Rows from expert 1 of block 3 of the text encoder, named by matrix and row number. Rows with one number belong to one neuron. Each number is 500 + 50 x the weight over its row's rms, rounded and kept within 0 to 999. All counts start at 0. Numbers have three digits each. After the name is the row's rms in percent of the matrix's.
# up: expert up (text_encoder.blocks.3.mlp.up, 8x64x128), inputs 0-127
# down: expert down (text_encoder.blocks.3.mlp.down, 8x128x64, transposed), outputs 0-127
up.8 108:450497509584445531460547510560523470520547523483533454383450450486441450488468464491621419487474424588573490458557500496521545489420470491484490500521470502475582549552454421488422432486446488445491477574508455496541518533477500446515535459480590668504523493565558520515480412466474514542509607486485515485442439483511351467478502497572550532510541466402479526588514424438555568488487
down.8 101:528380510497446464451471556493606571521508536470552494481420505434518576503587485537520459424573471474564475484497565547480525459484459595474530512487458457535508532608452490490614570508531514481409507537513453478557469522479429605502442502396448553505487643470499578529510490520426451485446495396469498448485528528482502521492423523493489560541446408485484468495580557540548551583420
up.9 094:539551492495459453498535522459484554479532520597514521421558456436555533483530527444559465476412609504546451542509541470490529568456548482535473526440592503456556546535442542493482427469489548512481487559455485490438434435528534584437455490577441536435589517553469459575399513588446464548473496395554530530587529507507423502466573423487408380462553473489463449523455455435580443474509
down.9 091:516466541447475414518473549552489480544524403519541502533471419583426469483483521559453511511564457505537393552416489480501536438459524527498451526422498514556510560487565490563501464391460466449500518414440402587449485536484551482551477493562458535429453531566571547468560490526386588476473510494581501506552596524605546575531562589430485444512617516489517524514456501503530546455544
up.10 101:513490527553499487493561556470494545458516514565479535495555519538609476475481509506466561458429529469581528612558510484545452601460467553460584549522518549499613514501435443590509490510522469535468530513471565541469425500394452535594479387435521429588513531402451487518580502459473473512540542425519414528532510509509508549513531536443487442600584552556443506569457446438515570575556
down.10 104:499511558541488505507551416508524565504571467517498464470467510461450439544531416415461498529504682575613555483496529505563492519533469455546424578613420465544571446478587401513480405508422502495475604468441505508444536488510499490496442506516551565561453523452537514483506459558506493483500476430478464601469539418584494445487557531499392469453552461496545492442523507510446454487548
up.11 093:544511515580514589484505514471499473545598445475570573545496463522417550574612516504470448484532529585446503449522519515510465537429463542472427370509458490451512631542537429435404486544451599535546529458534423480533521522485453490605458491537417466469607592484502467443561488516496455483509475583421488529459562539485438554493587530541462470549434521519455522519426510477479518513545
down.11 097:517487456551473495538578476490494539570472540545568504526488491507484544536509457447511564550498493506436500410493494461516516496524577398506482455496491491585466561496488513482565501470495430578512537468419491422490454502432496497517547552544517478534527623378522488477439468498476550586474427531446622440592607445503448555588557512582544402555480482400433422603501461462542532481420
up.12 095:457478508552506433473567445395460553514484576402540533401433477536425461534497500508519485411646493578461536481480472442541422538544521541482543483468552489498419492522466505551512484468495572459585514550543523542529480579500500501446572506438491479581466425421554482559541522430600505533560508548518528504565585454398490519483445497534482503539400465465517506455442498462413428607481
down.12 099:405578499509534535476577479596491461476505535368599547489384498438465548481521514587492450422492547586500493566413510539498476492487440502547562505434463467512554530436438517486540524538513545511550510568446469572572504532547396422554491442461507445448552442481564473518566459478586582459450499424544545507471485563496578504548525495458566450458525428488491508475599521538527421430492
up.13 101:464544656454431553499453408499550502425541586510513545509505572566434501521475480515548581509519376479602487544604510447462468480494512440500560516528468516513546483543446479522575489422452607504552576549499579374540560593459494569472466481557477498477558555440474538495515496517543545459474513591500568518484517431478482496529461490534516483447522563520490516434602534508539560463574
down.13 096:503456578465497523472512429587546546515473557467518517506426490520512459470414598501520545488506523581538480480476557505492479434575536536444449520533500460576513555494360461531501422399520516500573532473495537487612523552473540579508491449455447490542555559484484429499487556543503458535484451509615433455521592499449534532438522497401394498564622460443372505509495462437545540541507
up.14 098:574468595563508485507442545589437541560557472538407441459505487468458412524483505469479429451474469446549467536462521433570540487508533542517490478456459547500462496432446522477520565483506483423372593524514523474540589426471501453570543543587369546504521560473535629598455438452512500491437571490510498537543477579509512448499535446467428548526523496540552498529402457531514414472468
down.14 095:516464523484554565517461594501424492467546425582389549515568481528504578461528580489562498460475386528483532539534487442527492545432556449502602512479482397522449502537478640524350515583514519573486525526541566490581504540498492426464498446485563437493505521443514552534446446517515528458523595625592527416467460527502491515481503457524504544475474486538469584540553474521463463516513
up.15 100:534481505472424543453498534490503468525471485544575506564497579518580449493470513425510484443534464464510440504482474554437493439499543485458562491542454521462447527526481511440475495543508513517518465490510528530433456542537574417541407502434478440492435526394491496507526630558499632448611492552461545469594608439386519479487682490520452589553447541474544542538526466524486532465540
down.15 099:519557501478472475454558540514561470531552482483447527514555505466584529462520338467583530525537557579490534412584535537534394401526513422552506473507576537347508520433456434520467535383488551551527521511506491420551519517473477434523520494552570519410427510545457455574516433502461514492468470454505483558450502488500404620549525471468439543552526484430451494473497519473508527444537
up.16 112:529504441455436545496396472526581490493550483539448520524522525537497535461611475601530516544450497449509522522480528385471513516374556538557492452515553547527556509445508598546447561459566510509478448457509575621580516416447583423497476531432509435609484595480478523495508508507581469503490511494444509475428574488499442465520475490509462551500483449577498520593442520519418402500575
down.16 111:417547561405572533499446531498546491486451472412568484459479563561460462520544425581540469512548574495465440400495353481425479482577462487566601433446489459477441484485504515492506442476521453507475489495443537594492517528488556535486535455459451465547393496519500556552406526487524579460500471415546462384474592470463531504500534410571484540464440498469485464502413530425478490555514
up.17 092:484530504523572491514580454548450501508491569491502550531576516515460450495560495593536528534476507510519584505525518440396474518526471546470543497449454518411478496607488444489499494576476427544534558436496554450410400574544514476517553567545437395466532511592448501541430511493486551513578526614433440582376592511519474427571448524557460473483415468505470458539486547561482425519487
down.17 100:491584479416516585455525472507412390512501477510547433566501433571505467502498480521511503427444475473570417528537540517535507455484377550473544474532538542448496508505467433534505514526573475561409496501454457533509543490389538493567519479531497477546592539508518540571458579525485518534531486466486512494504502400537526449534552659535547407530520465425417585425511465378456474549443
up.18 101:511483616425496482509526495466472451528418562473424456524515517483502488340450454608505642421461531562513516443601481465612430580430574497473468454585489438455540506535478480534507557505409471580467489438541464551574459504563414501541507477460401504516501503443491515530603487564502530527486498516475515487503453438466482529421498545465478509439588500499457477527506456533549542478456
down.18 101:507501443469531460495546417497617557592575526414434555469492503475472508509432518505553553489497490517545505513593553460460592596486449429579428382550506471387429472468518458445474549580507457436562465543558477505533558413487496507534479467542421435528542486422481514519526537522529501469553506454447445446461591452507461539478454456509544452533601504539568405541485515400510502564508
up.19 093:563498488425494475442545561472490605508461474581485507576515409432518452458461500566519458553431475553500442482479504547523450380466517444621461556533512569503418525491407543535586487476482562519500478495484480619526524449478415479562514531466462485466446548545568404551401451479393481525548528554445569522483546535497547444466482419465520445578458531442493443504505505424523478455423
down.19 100:443509582403498446485553493499523549522521550506521482477482463489513462529517500593520487457455421566491419525591531554497529575631565564566543540476529553496483519589516515412438409484561467495439514488609449488444532515524394516540513501446497485467462482498517402523495474522539423538449596505539473461481432464479473619476486486510529503459515464343595457488528516383538467509449
up.20 102:417500507535440480426503487490510381479529521528485535504470515539469510474461431517544406390467487513438590500484494463544458475533509534401471551497418522474512413508436444509406527575522486553530507510577498523561511526568351476490506578436410514478486404519542588434473460527480469528441552557389498488608479562486571547554603479533517536516499503463515468460520430548535444469580
down.20 100:507441501471490505495468556578585575472527423458555505499502495570537529497487529476506479425423424432394529663484536490513550500482582468512500498473452503434508483448453500583551549447543451542464515447598509469537600591491418480594503425451532493487605499496493557473550415500483493498515546478506515510533495470452546615583419473358467540486491510492520514449494445559456545433473
up.21 102:507471472645491462442508465505557556442522547532604436486527514559434536507511575533510541555500571481536438491543457520590442498482611563524572457553524515553509464510577550509434526433503561547484477525518498515568437528524449556486489479533526444526465490540507624516513599586454582593506563528493508522497452382473550448467594488557424446459508542584515476503512465538546588582497
down.21 101:572433452487559590564516466572509471418483482561501495554488451429527587516519479537517494450446495477517566534602482407468475553589541422419417490434494453591567463444508550427552528569481545451574372484523482495470531485491570489483509554476447572550501446479530465458470556486508477509461589515417541565606520467385494496462455503440500500511588466515471422464524428508486424522486
up.22 094:569537538533451588551553536461510556457594559490426449525462466455538457470523532548521479490364514452534469579450528554471452471464430508423497525512552502504530554519530594506497550500480453550526555572490464531470436559477440573497529553555449464503519443469560574520511385477587537576489630530538507448559549529476489433524367499453536598473483543558511585442463564494552465497455
down.22 097:485462441514469416441454421444523610505523453419377482450446549513497563480546474515532415461463398535507502512550544557562596442547528617536524495510470436472549446499533535492458610497463519476393525493412472572548444525520463515541505443448524473427553492486432547479419466418444459561533442533523512494507473557432463508499548541525477523527473594562422621457472511489481497520465
up.23 093:441448519474615529534524520473450458506460478493493451494465466522587629534591542499437464469584511547579453526521448481553485522504537376523432465505560478442481498581539524435554368436486474494514431476466478529518512458494553610564472457437536509488460504428551541601549415510526452429483570476553552532511538470562476528451554412533479622497513512501435454456403553493478523494503
down.23 095:456545534543485514483447519512426478456430473480518482421477571485554512519478435456471490433603508410531558580395511568438526522449528427453563466471564603551471493497500522556529495531501458496519493632529490500479525495467469569388435442500456566491440519483444512504526407536599489537593537455527455508534441490487494515568531614496392521446494476568611550515561559446499442438471
up.24 109:538529455503534569466542513494474489420478427478456532487524492494428465474461498447590446431504529464424566431512463504536522446514572443468471419498476578621507463528516420451474556470639597504458464496503490523534469544527438403524509581511580546518469511539594560470510519558409548514484512476482418466522474466454548518536539410613467582350460534519452568542528477527495533472531
down.24 106:486524453448491549574514566472580451344408447499595511333570554492418544449504498438484488548446413504436564496498538483506522526478535463474547441461453465480509499445433435468550496492560550587573460524513567416556536504506504491484475509504463476548550442547505502534552447540530527444425535412554506482478452486499420484520494503458391469542450529477453384493522570503482478518412
up.25 105:492530580501605452488502588479491496557464563444516520519538503424430573512442511459537508523469477509568522510537598471506552647519586522550451535484461499466513553526492433509654487501502545511468463501460553535537521557403474454533488408555447414566492417456486495505461558455570543463480463434439466406474498405532604536539560449543569437535493470498477446483429516510501579554523
down.25 098:496532561552613529508542570544477541553526554521515552533454507572494478502441462471482508374510579514591578616460531540510485546501509461500479530530527418446479586601550530460483524586490454595465510488540502541473461466514527436556536488585492478411487478470481413452461482411503426486379423443580506511561467482442526631474537506482449519536441522484539549496524487433423558539533
up.26 112:564442483554519577577504470483587463489396547472494492553480471511552568497533541572577444488550535557506521513413572562414495593504469524503492526522437478367498522491495432490461541460542535534429422579473480481509548410458541444456475504384429474505464393483523474397541571534567455479498444454525559525446497434599462497550570543425483518523407568482512534492476459536541484545523
down.26 116:622548459574564475583527532480590509460563498440545495473416487534449489545508434513567344530544498425443478454466538453422421475411473505516468509616586488525495398513416541453460431508413408586501535547496538576470436488469522523534527478501532552509507535529556544529520415520470517432517525560492506538520560468575490519448476470492480466503523494470492470547466448509543625558454
up.27 101:512484508559612501542501512547454496525524420421432492503549396481475568494368585489518529487581505418457509475604461659558487605443495496527511440481480508513567513477513492539498532480505511480546534502523589528560440491510437491549561526409533532525443539467446443458427542475433563545490517476516583580545496436498479525450431412551439518540505454414549474544433519424475463462495
down.27 098:483516451580380453432465504507516552494468517534457463410526561449467503404474466466500611495491450450531423532547466584530528490530479491408576418438499568496511412466523457471488489597526508436626525461444530545392457505455471508496448575398524415479469609486487529527438512517540447550507437581524481470492466545438476470535444445521526524449451425443559506427446552511476555513500
up.28 107:540483568513527476490497481523532492485494518482567597534536451537526530512514499494461493506413552562490447405499607415512630406411609444495449555427532450541575448590399425483516525441572564524448435476426495458505477451487457526448512463520508595559523528508371483502586473460446487490556475475539558515546416436446465482503482464553532577561502510512490472495474468482442506504606
down.28 101:503523425462499538577492488412404472577595447444500524564484485568567536499404498592471502579516534459581570462437535467477544524405500522448466606537489524443505425579465519545478523507520504461516528456513572570527551477481545444541451508535513557428513497470450545522582556514533584529497506487516585419550491475435447358453449497498545588548514474556560535449471505524518565580428
up.29 104:473403532502376448491543550601498479491560558551481547560481570441604573454445466498539523524479454505483459509511504509445444490464530477512517471456572487519496466524509478431451572493519520478467576478551497521551491460478499589482514489503487492561578491624549475631416475560479517513595531549477435466387545644560489505533435481564468549606429473464523411558524472487446514500489
down.29 101:521538557443408426554515479540495389554540578512523450658470464509525536473496461531474482473509478507505452469511574625482497449478562482589538443466562545522472500514452565499581493514408502543472579420610502569529408527457518526496579546508435523532515448557499587459475480487571559487627529654506499525509476496576420515471506470497526499529493455529488501475544476497577479519528
up.30 098:412487491498544485456491474460526532444476515573470585563527544545449514488484492470512514574471408565461473479420506547502510370448424479532518418410443505511425416473501479469400518525531513530513439556469447553539481461502413455491493439512428554437503519539592524508528532560430580409465424488432440519556454544613464431535564431490382532451475457479495535399464493458500531483552
down.30 096:462561507527567411438488481476504580468625491451493523527524564557481506531468586474549539522551487506483513429555553398448498545468569495459495517552486521408567490494471540550538592487514432512615544462535483548495465460579478431458370422552395612456468425484555572538493444551474528548531476466441438472527475572494482539469542438548497520534538405461466471493524441449547551546451
up.31 108:500516484533505531429448515523511476472530551449511463583374502506490530435485530588532485524484565576547490477482460535466429434493514494405432514446558450551435529582574573473492424467485461409545369430421554527563452479612493478517528424442554599514447508566545496506505554396432505539448502476513582455494598521466479576551471473406489545438467462557517487481498503464515482547553
down.31 106:529473526504523550404508471478540495478513494541486562532470594576497548526470472539495411496547576534452503447416491515462473491545413557417481477576557473517440418555494589467536529495479595532476471484447526500565512444490494481460574564345461502430427507485485511528621523506495470491574469542544465442448435468374504474484568507485504480458453400529458524521443569606526532576593
up.32 091:534547573517415482507498502480498516521461556543497489536481530429484517482467528485370560562458456652478500511438510542473467586413465524431457351518607571513479472512568457549414521497533482577475512503497468503479575421575460491535508476513425611495550498531447440526493508519483453428494503577494512444542414483446453438539540524504491535388476427463461453554523521425409550500472
down.32 094:429430552588442477499481544521511465552524505417448494498495553521455582546347583503447569526530380507521475564527541576500482561521541483487492481468431506435498431507470474535473525432523499473526577512498481457510512477586590429461630505585423483536485547475426480467430457516472536436458549476477493399481470523453605526475438469532590490492531508512565418554509473556585504418497
up.33 097:364496506542487491440487514575491564560433585519516546418502468522550427494464473443388482499427485396475543492434384616526448453522468502467456521496548535532462589465424415444508533494468492487551442523426533516497565575407492427431524591473516501600489501483580598498450571518452480512450468550589524510470515464568519526542507530485537501544476539491548490473564518513535597484498
down.33 101:488407371530432552568565521370511583446478459506452449493540542385519527581477516526403530514498481519439533522523526503488556386477523504536521495434430523470468510429519409475458565546507501478550483461490515502466463509470436376555522592496486547538487511514434532557467532426461481518517435429467432467550495549560444544496490481509499550507583449514565592489599515585480491419557
up.34 094:534550555545505434523480438622462488538515496571520424498478520482560446558515491508435430533523579485543538419576497438535483459403432478558507526511535437567491505528555548467470484501469486568557360535440517532483560502507526558498457500535443499549471522445479536443504536533575576523397532535537583445422546516587466500516561546437565490496582406505550470379550446602508485553534
down.34 097:402477526489542513475401416512457423456473402463439408440485556468537563546426441524500485603489490514416466505436551483481656521548467451469490460518556444432548575503575481520457542399571463479448503534531462484477517535578505520566542483496579484525482529549406477442573572503486432506372519506481519521430468499543474424469496488502589486491513498525471498466477552582433539562494
up.35 091:503507509562500518465481649534617523563399489510413555513449515461521516511455532532532611533458542438525452574578483463484492580482473571426412556492538571354482536536535540522471470535536518476544531540450467550558504533581559551523574534492525512487457556517443598509477558527484505528529529451409505561401580565544495527478565510534603525465464476601531499537481491449486488496519
down.35 102:475533495508499454540512539497465458526483465587530504471634411523496483502452438560581543514472530450451441441446446513513421575562583491548491519512522522531516505526503487478466445476479446480503490574556533493598573498490616525544597391437491496511566569486495471520521440488443523500531532475631568600512478472465579499441506565601453392543458464570514526525536535594497434413535
up.36 103:427362457456545514489459434502522481421460492512430534534539507419511447408480531486426569474545523506513575452432481540432522459507474431555469431446535455481423515532465491439470524580556429404557493510505435521530482480507492479479489510404449449592517526413501486494405542548451439566526426506595496537526537551438501509506558476539587569607514505496522388447501492569402471500538
down.36 102:436579543608534521499505496471445570604450424499472417497407468356426489458530496535506453561472464462542455464536409456576434542593533558366488521543437587451491506461455489453490468528542453418536494466511495517461579460463530518429462555513590478520568525490543516498421535490566539496528443526518558502548483514451539465443511473473403519512542556511583514490582542522581500478474
up.37 087:549542531435441543521494493469525589533556524477487531473603506468523616510556501506457501456503473497586495495467433408473503511489541536504498567399587474504500569445557535518571518545454493597456534439514538588529539424478432467528573451520470468562522542582469573524532531523422444526477544562535482504500496566523529465453518507512507463627519415489546522505525692470469477626520
down.37 091:465568542465466432544546521535454459527553516490464546406548536565514476504481467474501448514443376547550555523500500445498431590521501442515452473451525543415565471448522586443420552392519549440515470542514476484544447480475491496567544496482414485583401475487431570443576431480507472572524483479570506455546648578566536543404510556551514501507551448556529439494461553519491459558455
up.38 109:558473524558511422457454512514438508530521546398571538467522493463428364494564552548452557419508391524532440480531525525573562410484505556612528477456464563507468418497526482467457428489486580436485552504577443548489545582536432513496541473516535535432528525564421466471492493547527552496461423493461511473507491494437435448490506408485470442580455467497464486491387517402558505435577
down.38 107:506528546515551535576417520528420564489569539575490460488343504555537504509439561500478532457588549542458533526507578428555610518454567486462545456438565503516556504530486511431552591594505543434560480527535528570497513524527460506549482510487457445525469482455544504328547505456534461510488501369488457516524493495505446491495566432489555475576520452448555455562441449438524434506517
up.39 104:558429525547596470524497503498501476446556505472388439515477550493487517528479528519567501457514474491393532502628568470536469539482464528530452463531550463452514521498504430518558431494541546556599473517448538458424587561592480519470519529470475540545490419454474549395456416550571640525560574502549458504491491507480534508490468493443568537411518484606388476452467463544429526550561
down.39 103:503493487538584567559492426453425475519531500527459609536504500462459500460519545426520510523578554437507494390491528487434540548502457408453426587413488499494468480475487442448530518495548485531490535512567483579421500552498451549495584450469509446482543426486458540449505533511446501431504593436516489466492427530394385600593530563448525393493486568490501536436457576519512561589547
up.40 098:509487494478496486512477420547545515465555447469609498525391535518521559465508584531497448459461496469588499507575541512547507578499585520594447462438493442497460600526449521506512480558500475435497507563442573468511533516581500509456531478581499528491577496576427558539498465372399463484430503555486541556500612410579461479473538384540554553438458530483441493407543477473475533554450
down.40 091:562526565483406438480460507467473492455548449594538471427552481482505478532482549444492446472510602559521603540418461521485581498486546538484485530463563450479611565565544536519490425609579453459463509476474462497431455453470647534461557575463522556489525562480463522456432506512425470464523508533453333541530473573519499498435499560471473539426459489486544542547492539495588505509525
up.41 092:550412531531482553488513556523519558564462548592463513494556467452474461483497565494636537525429505484415500500498516419517575505496497489520541547499596453457415448507527467511459461461564504508470490417457528510591446521448410504584451432497511538521452464399500561534406456543464440544494481540519530552579453556483430500439417464536525517589508533594472351603512460514543468500537
down.41 101:579460458511499534536400533491531464546387484445433552480551406463405516439464520539482494429365512469475533520465524448489433551536577423448510455504450404510540395587480518428561539527497606455526537419444509512437489479509518588474481493529419438477508468429509529527535532426559492532486451553531456544507570428502514469405399533504469476519492517490598504477549499499489427427522
up.42 106:586527523555435453454457543458446500551399501560537550504557536478412367448584560528388483463514490525389434460526564476533542499521524510470513411509536431516549548475501454593474501484551524528522500400503476444478510450503528465472455501490446547532531522486456481466471423502513521468439543529427506429519578464510551588443435465494465515452525559442447580437435487406528389502397
down.42 103:482539422443437509594446514568563474470494508452548499579503574463454529444581614529458503457511502534497387395479539414487483455443583453444539479504476496536447565438610450505441516503499505496586606552618489499531488453500455557520483601484435562428551485501532552487437406427522501459544504490554560460471510548540507553481477480506537494516434474605520570479474492434513457441482
up.43 105:569513466530522561517490480548500496559422523506543424423501486422461453514556527446581437439453444508512461512421415438530554447522525527447490427490530486449480478502480586554498535541516453481474620525479403440621508458413480532555433466538539471500584447465525447567408472447518441494345460489491562519478567529559505480492486592468402522447505545470450402465511454505542547462519
down.43 104:488486419423445443425506498426507499495469461485581439464399438502592506602592572564460551442516458461592403520469499534590504443470555580523522557553481450477445486444564560510414581539557534526465475575455517487472505493551611475489493548482595467519462483526508498560448523466524500523502542544554458493492521542497455485474424451437485429441633578475563510495446489447529430500515
up.44 100:499540578596494513509542540472452449478410487508447524478511514500478480469527560434541466417482460621433451429454490393435475575481472603494508405563540497466509527442508444498537567587610561551437504480519482478606559454466528404493403476538498456517511544490412466546457465539598498437530511424435572480490435503512554523625580504470490522517541490493508489530519484540485498525408
down.44 109:506527520460469608512551541512496447545434602497512561389513455526475422510518532455480438558482547559577503537503454552408448424511445488497570478557516519471533474458617499440428498478574494411497494474529525504442557517496527525481484535602547533468481546488471449567617464544558471474473523586521521452520493567364447525492587499476491410391496509603430515520475502404509495496451
up.45 108:506485474539499506457476474444484386542497385486479384472508394566599508545513474541458472436473507545419447538478473530461493487520495425593530510463665500418499554445456423555552493507404489535477388537449541544490492557619466504497508489503526469512503499447506540439519425545454471445503563494515511556522493469578454488563578435525526572397448429493451502416491529466504528494510
down.45 096:463519469482515537443475524494508637616606508417546460489542437497466475567468565463456590439515471440460482557454542470529514411567509573553571500439498531485495510484525490513463454442476503478433499530605530492469479514512456533441498437524451543406560424443474424498575537492582536514552387523518518505436494475429471619552472517392510590471589489540475493519414535521443494500452
up.46 098:441388507515622534503513477450550530600448512505387474513547462486440560528481543544446488431553473465490492486455469470483471440572523547561359531412518479477434419457458462506494472455433510474556532464439489571438488508450432569405555540543417480525514499506431378490500527538517563451495531524499573483455475419480509489445386516518422441435568561413453518534485489492510487510461
down.46 097:529502474513579555543574449492587529525494503501467515606519446552563468436442487487461517484557424557489597511428520504539519503497397486556500556433525500616488482578569524488497577473495493442533494430458491487453576453483404401553595568486475512444466532445502417422428496557532560581475456511520532595596489466523501508567536569505441492563447470481571410503595524507522486554526
up.47 096:552562498523523460567483503491566479395498549500475534469467523503493529536479588551439501379535546505492453522542480478575490386558591507531565448475511473582557503556421626498556474450446431555581558502437488518493466446488537467521486561492384480437555427447494473543484518567432467567496469586469570482475481464453499440495548458534536532542468481480437614539390541466482458578437
down.47 097:449495572445439506510544460560488457446431528442416473442534477471483465457514575491491568457572426525469580554500351518425483433398508544550525548506554486545477504534458604474492459508488566539538557503437510445513473555543502563491517489406508563523535545464492524557415403464460588497500467473452462448524466513576492453581492473488511551479578493552524434525345536468571582454512
up.48 104:537439540512486550415438455518480488596547492456432426534469538529426491576551513471587448443531497580428515510490423496456450409408522492494488595487515498510457530524503529586446494503498552504485490500545614492529533555453542519445581547429493596569475457515503380537518491466503567527509573487497405565498543559473447429595592384557547571487560525557468481553521534529545501483471
down.48 101:429509551356472530460501548513512448478493460532533504476550494507500476499460376375526389460442461444445449482374474537497500569451441531475554562552547494476504466552565567480487550441512515517484436470407552506524457501547488521516558515514483510557458522371542579449528453522493505552462538491503426391468459486412476469531468439406495592489508552479433475568581546535521573461517
up.49 101:408513488421484483612555377515535539531500513537611565490542467531470449521468557529484496433509457450531473543442578475494550403475586434530507504493492484488575520382476468558440555508507436508515461553463387522493587477425489482471555503473530411486479513516515548494424524624532572545593590650543496446471433499501486528553537489456492543517503518477487481511460498410498537465536
down.49 099:497550556361556490592529494539465585568531626394615460454451584520480465575572478581555469491527512438444537453461492490466459523511462563475503449545494498511522543551493511494469461459515502486430514492556491443510453550471519602495480569403487483455509589527432510438436607542517541576588473562391542608495510539513485458495464505486437426545483475510499491528542485527474516432513
up.50 103:427548484489382556481494433477480487420605492456546495534507503533454534455428531567456468466562465438551497461499519542502483520526505494518630523456572568399536490589440534506534523510419525486491461476529509573432511478436492442455522466468512515521474545539528447571450526559444569499524440466497496578566504527573517682504419423457455543505530515456457560473418494602463593530530
down.50 103:411439438514477456522482443494492461556584582441491469482541537514537602496517462472466462483450526503489474354503491575537547428411471535435508554532490556571544468570504479673459511536501578435524469430517511481539535516455490541563486553503462449581523534470455370529486525543496494498444436534552582434446514445482466428547494423461605450530487623508477524489457540491485513513480
up.51 106:517480512512470551475485621518474498572484559465526533487481517532454442526463483550585405437507498512487436548597473417483436552431505493494499537474540502564440415411510472544537436481562491458415492484543567470537502602528462384510473525483458503484493518450547515541464509558415446585548500473474505606450455487533604531530495536401540480589517574511538470396485581510528496565366
down.51 102:569522491549413510551491483547542398565556543480608531418456553565486539514447492466469438562487430490408548421588529506483451502499539493543447502518478463516415515477519522511550457507462457535524594470445544505486564442529493473540445509535524574509432442548554514494424417472463459391543409510468618521523579490533480552512504556477621507420531483435567562416559461460458531568498
up.52 100:534448478582458499483485519526477549488470592477488532404492405528559439506503472525482470541528526479531501580540478501493623501474516478468466510537567559524553549495537513493551498523511449518588462524549485489498405513424596514554537540490509554431581554509546472462517576487410521583611506572411487448507465628559519465463635419493417529516555547574552495564507499459520603567460
down.52 100:452405488450521465559468447517529514567455488514471527526469394541487508520576493605515623540547534468422495532595537481383506517498449524476483481555481463485520475593543422493505517520484556475539486580489493439496495439370470517418492369486557502506526527467541492502548493433470544503532419576509528426540457530508590484521492446545538435358567438481485553460547448418512555525548
up.53 101:485499472530459565465506533539419526496510565514435597552463506438490509544497494584451541407536487441491529571477576405492427458473455545487431510523514443570503590577498437573516433550442552449461569517448456558413521484505493487551553521566578478561606458523480476484462529573554448462481562440551461434428545522561575476459367547564512443471477455550487493515542494577546577444471
down.53 097:487541526525545405512447474409388431528468514490482416581642477520507438510565495485469496429466548536530468540430527509568494451423597494546441499464504575543498500491544536473475592621484483496513458515507434479456448474513452526450471540500488424516489568424581496521519524541556423498548494418562557489494556462569547522472480411508448466577425535511477422415476625438485503535494
up.54 106:557489501547554430530459465407483444512490545517542540484515576452529416532594504525493447433474487484554452492599561585456467503450529537455531419557542479425423453534467548505518530446495593465549540554448583488485464493428469485527454554441515455524426497484585571483504544486531614510514516550618501467550429526450385501485533512538484484391472456455427526517383444485592454533509
down.54 104:459542536451491477442435496495500522501464578513517555496482433543525530489569490445505441490503507558550427574531464406510554433448560446489492572569608448439612502473418470619457527560505505436503511518453534533426440536439480511483484535471533487500496420507429601422522518499519475495548516481515410546363538578580571503522453471489471471466493447437582557614520469466419432480475
up.55 102:455431508495527581471523450428512512440524542552478644520511558526554504505406517622463440475360593602483472459467566441522449370523509503504466477445499470548559470513540392493419507474558541468528469482464446517505433449411514508579437504640513501472535554461505482530470472562498453511521504496563489583413453532484495527591473493520471523483527546453464518516514463564511525436517
down.55 101:458543471424555445390500468481531496504573526510527549510513523508483462485469522521439434545540507440548382478572393479499517481505582485568396475521520490432513519459459556433612497475506448511480420401437441471453612534450419454477410552501590513492578501529486523463547526633588531507447446582519519540495563562499417553547479510524505504479414549557458493479443524474495504478447
up.56 104:428471458466490544581506437454517478394418532544428486557533492578385472506504399616511507549397441521459574572459462600579513570494541582528439478444505480472517527400500485519481423407539409476539465552560516484501521501432487534513451503526538502509558435454446482454452474478540468585431574518597486549508501470486537459449509531552476508469385504531471435505504515485550515474575
down.56 095:414402415546514492520555438533495435566537579459492466506477477570501359491494514479608482522447571469546528496548509542631507520538505574396465514542534515577486461456478464566519519570451524396566495539516530521555475491488478426433491623520548528508439402608490427480463569470504559520501483537426507476495486581493580545465493498479445506499441562471451527580496560531483498491444
up.57 090:517467562583475561514490471431573532551432492541445541534530441461484552470606515502466523564562435541537474609457527455597437477394463551557562527575514570519519541505554562605472516518516507558554437480576451539488519398499519483449527577461496473489544455453535513473546498463555481488391537466525487504423484567572471489517554516357442558502524535571506486451554499473486618451472
down.57 097:530493443499560419496469499453577408554430501529516480486426476500448474510527494507581489468508497440384488449578474540573536530541510594470413584500470481478561476437429530532569481541487457435451438473496392481529464426567421534506497454607521459575554546639490480585516529529494483518469451536452451580393463490551497532489502485575516502476516557538502568477559408436526438470554
up.58 102:520529586528422512552617580468514572557486408518519554476469505426405483463485380486520521517521437466557559510483468561439554466415475441524406496447394498490525392575503508446471511495520433460509481425544426537508510515515501578467420523438438579469544444382494532464421514469540570483516536448509583594488480506526545557538486504554495513492445504493484472489444579461546428545542
down.58 098:513507560527435524447553579476477536493514381524432508629432515452506475374535420535481544478587390412527548490403491535478511513529471475437444510430517509533606485456491535469507512447484536530485583544500503543470485473504496445393496511535507596521437502478525527506387545486460551459565440539459496530530458472467520425536610559462446518481635485470549491536434439482522449514538
up.59 097:479490541505553468576479496516470564480467437534519438482581584558548503463534568508562473499438428526551480408443430514538495415487557554472484497490489461539430529436490398496538559386472434460533488424518480520525419552453481595467580549447420443525468510524516456497527533450459446530438396461549538539505547571399501511495491546538591546502391436466514485479475458498563615454586
down.59 099:575455556455489485511472551393443558478553525509495460470440493475488512399541529462436503447415421555545411557544448428530494526496450557443449535514509529484403504472478509447494467410542507535502464443508547528445435534477406481528482524521439459496495431539551487403591576508435492562449630447504518482396535481496545519471535624551568534513452498477481487440432577545499560596459
up.60 096:586584467402477561476538528505495562565499427441543504427449511526449501471482399520485470421514421454469545557462502476500413423547529468498506469465530524529456555519496485430451475519416502570439492421398536434495436521458450460511470489522509524610629628473486469569464560387520479530449427465472552466564481548541402582489561463478539553502455493450490487559507483529479452461538
down.60 095:450506563469422561512494466493418484338574482430550451557532506494486477548460487505487518688442525489520468547556483497488493485474494546551577528570503475495582567469452504474504516498550524558491574433416552495393408476560482408497564504536445454413426487493527454554508471409406474490599435450438512467452527515510459516495516515436525446483473550573540478456494479473546466550512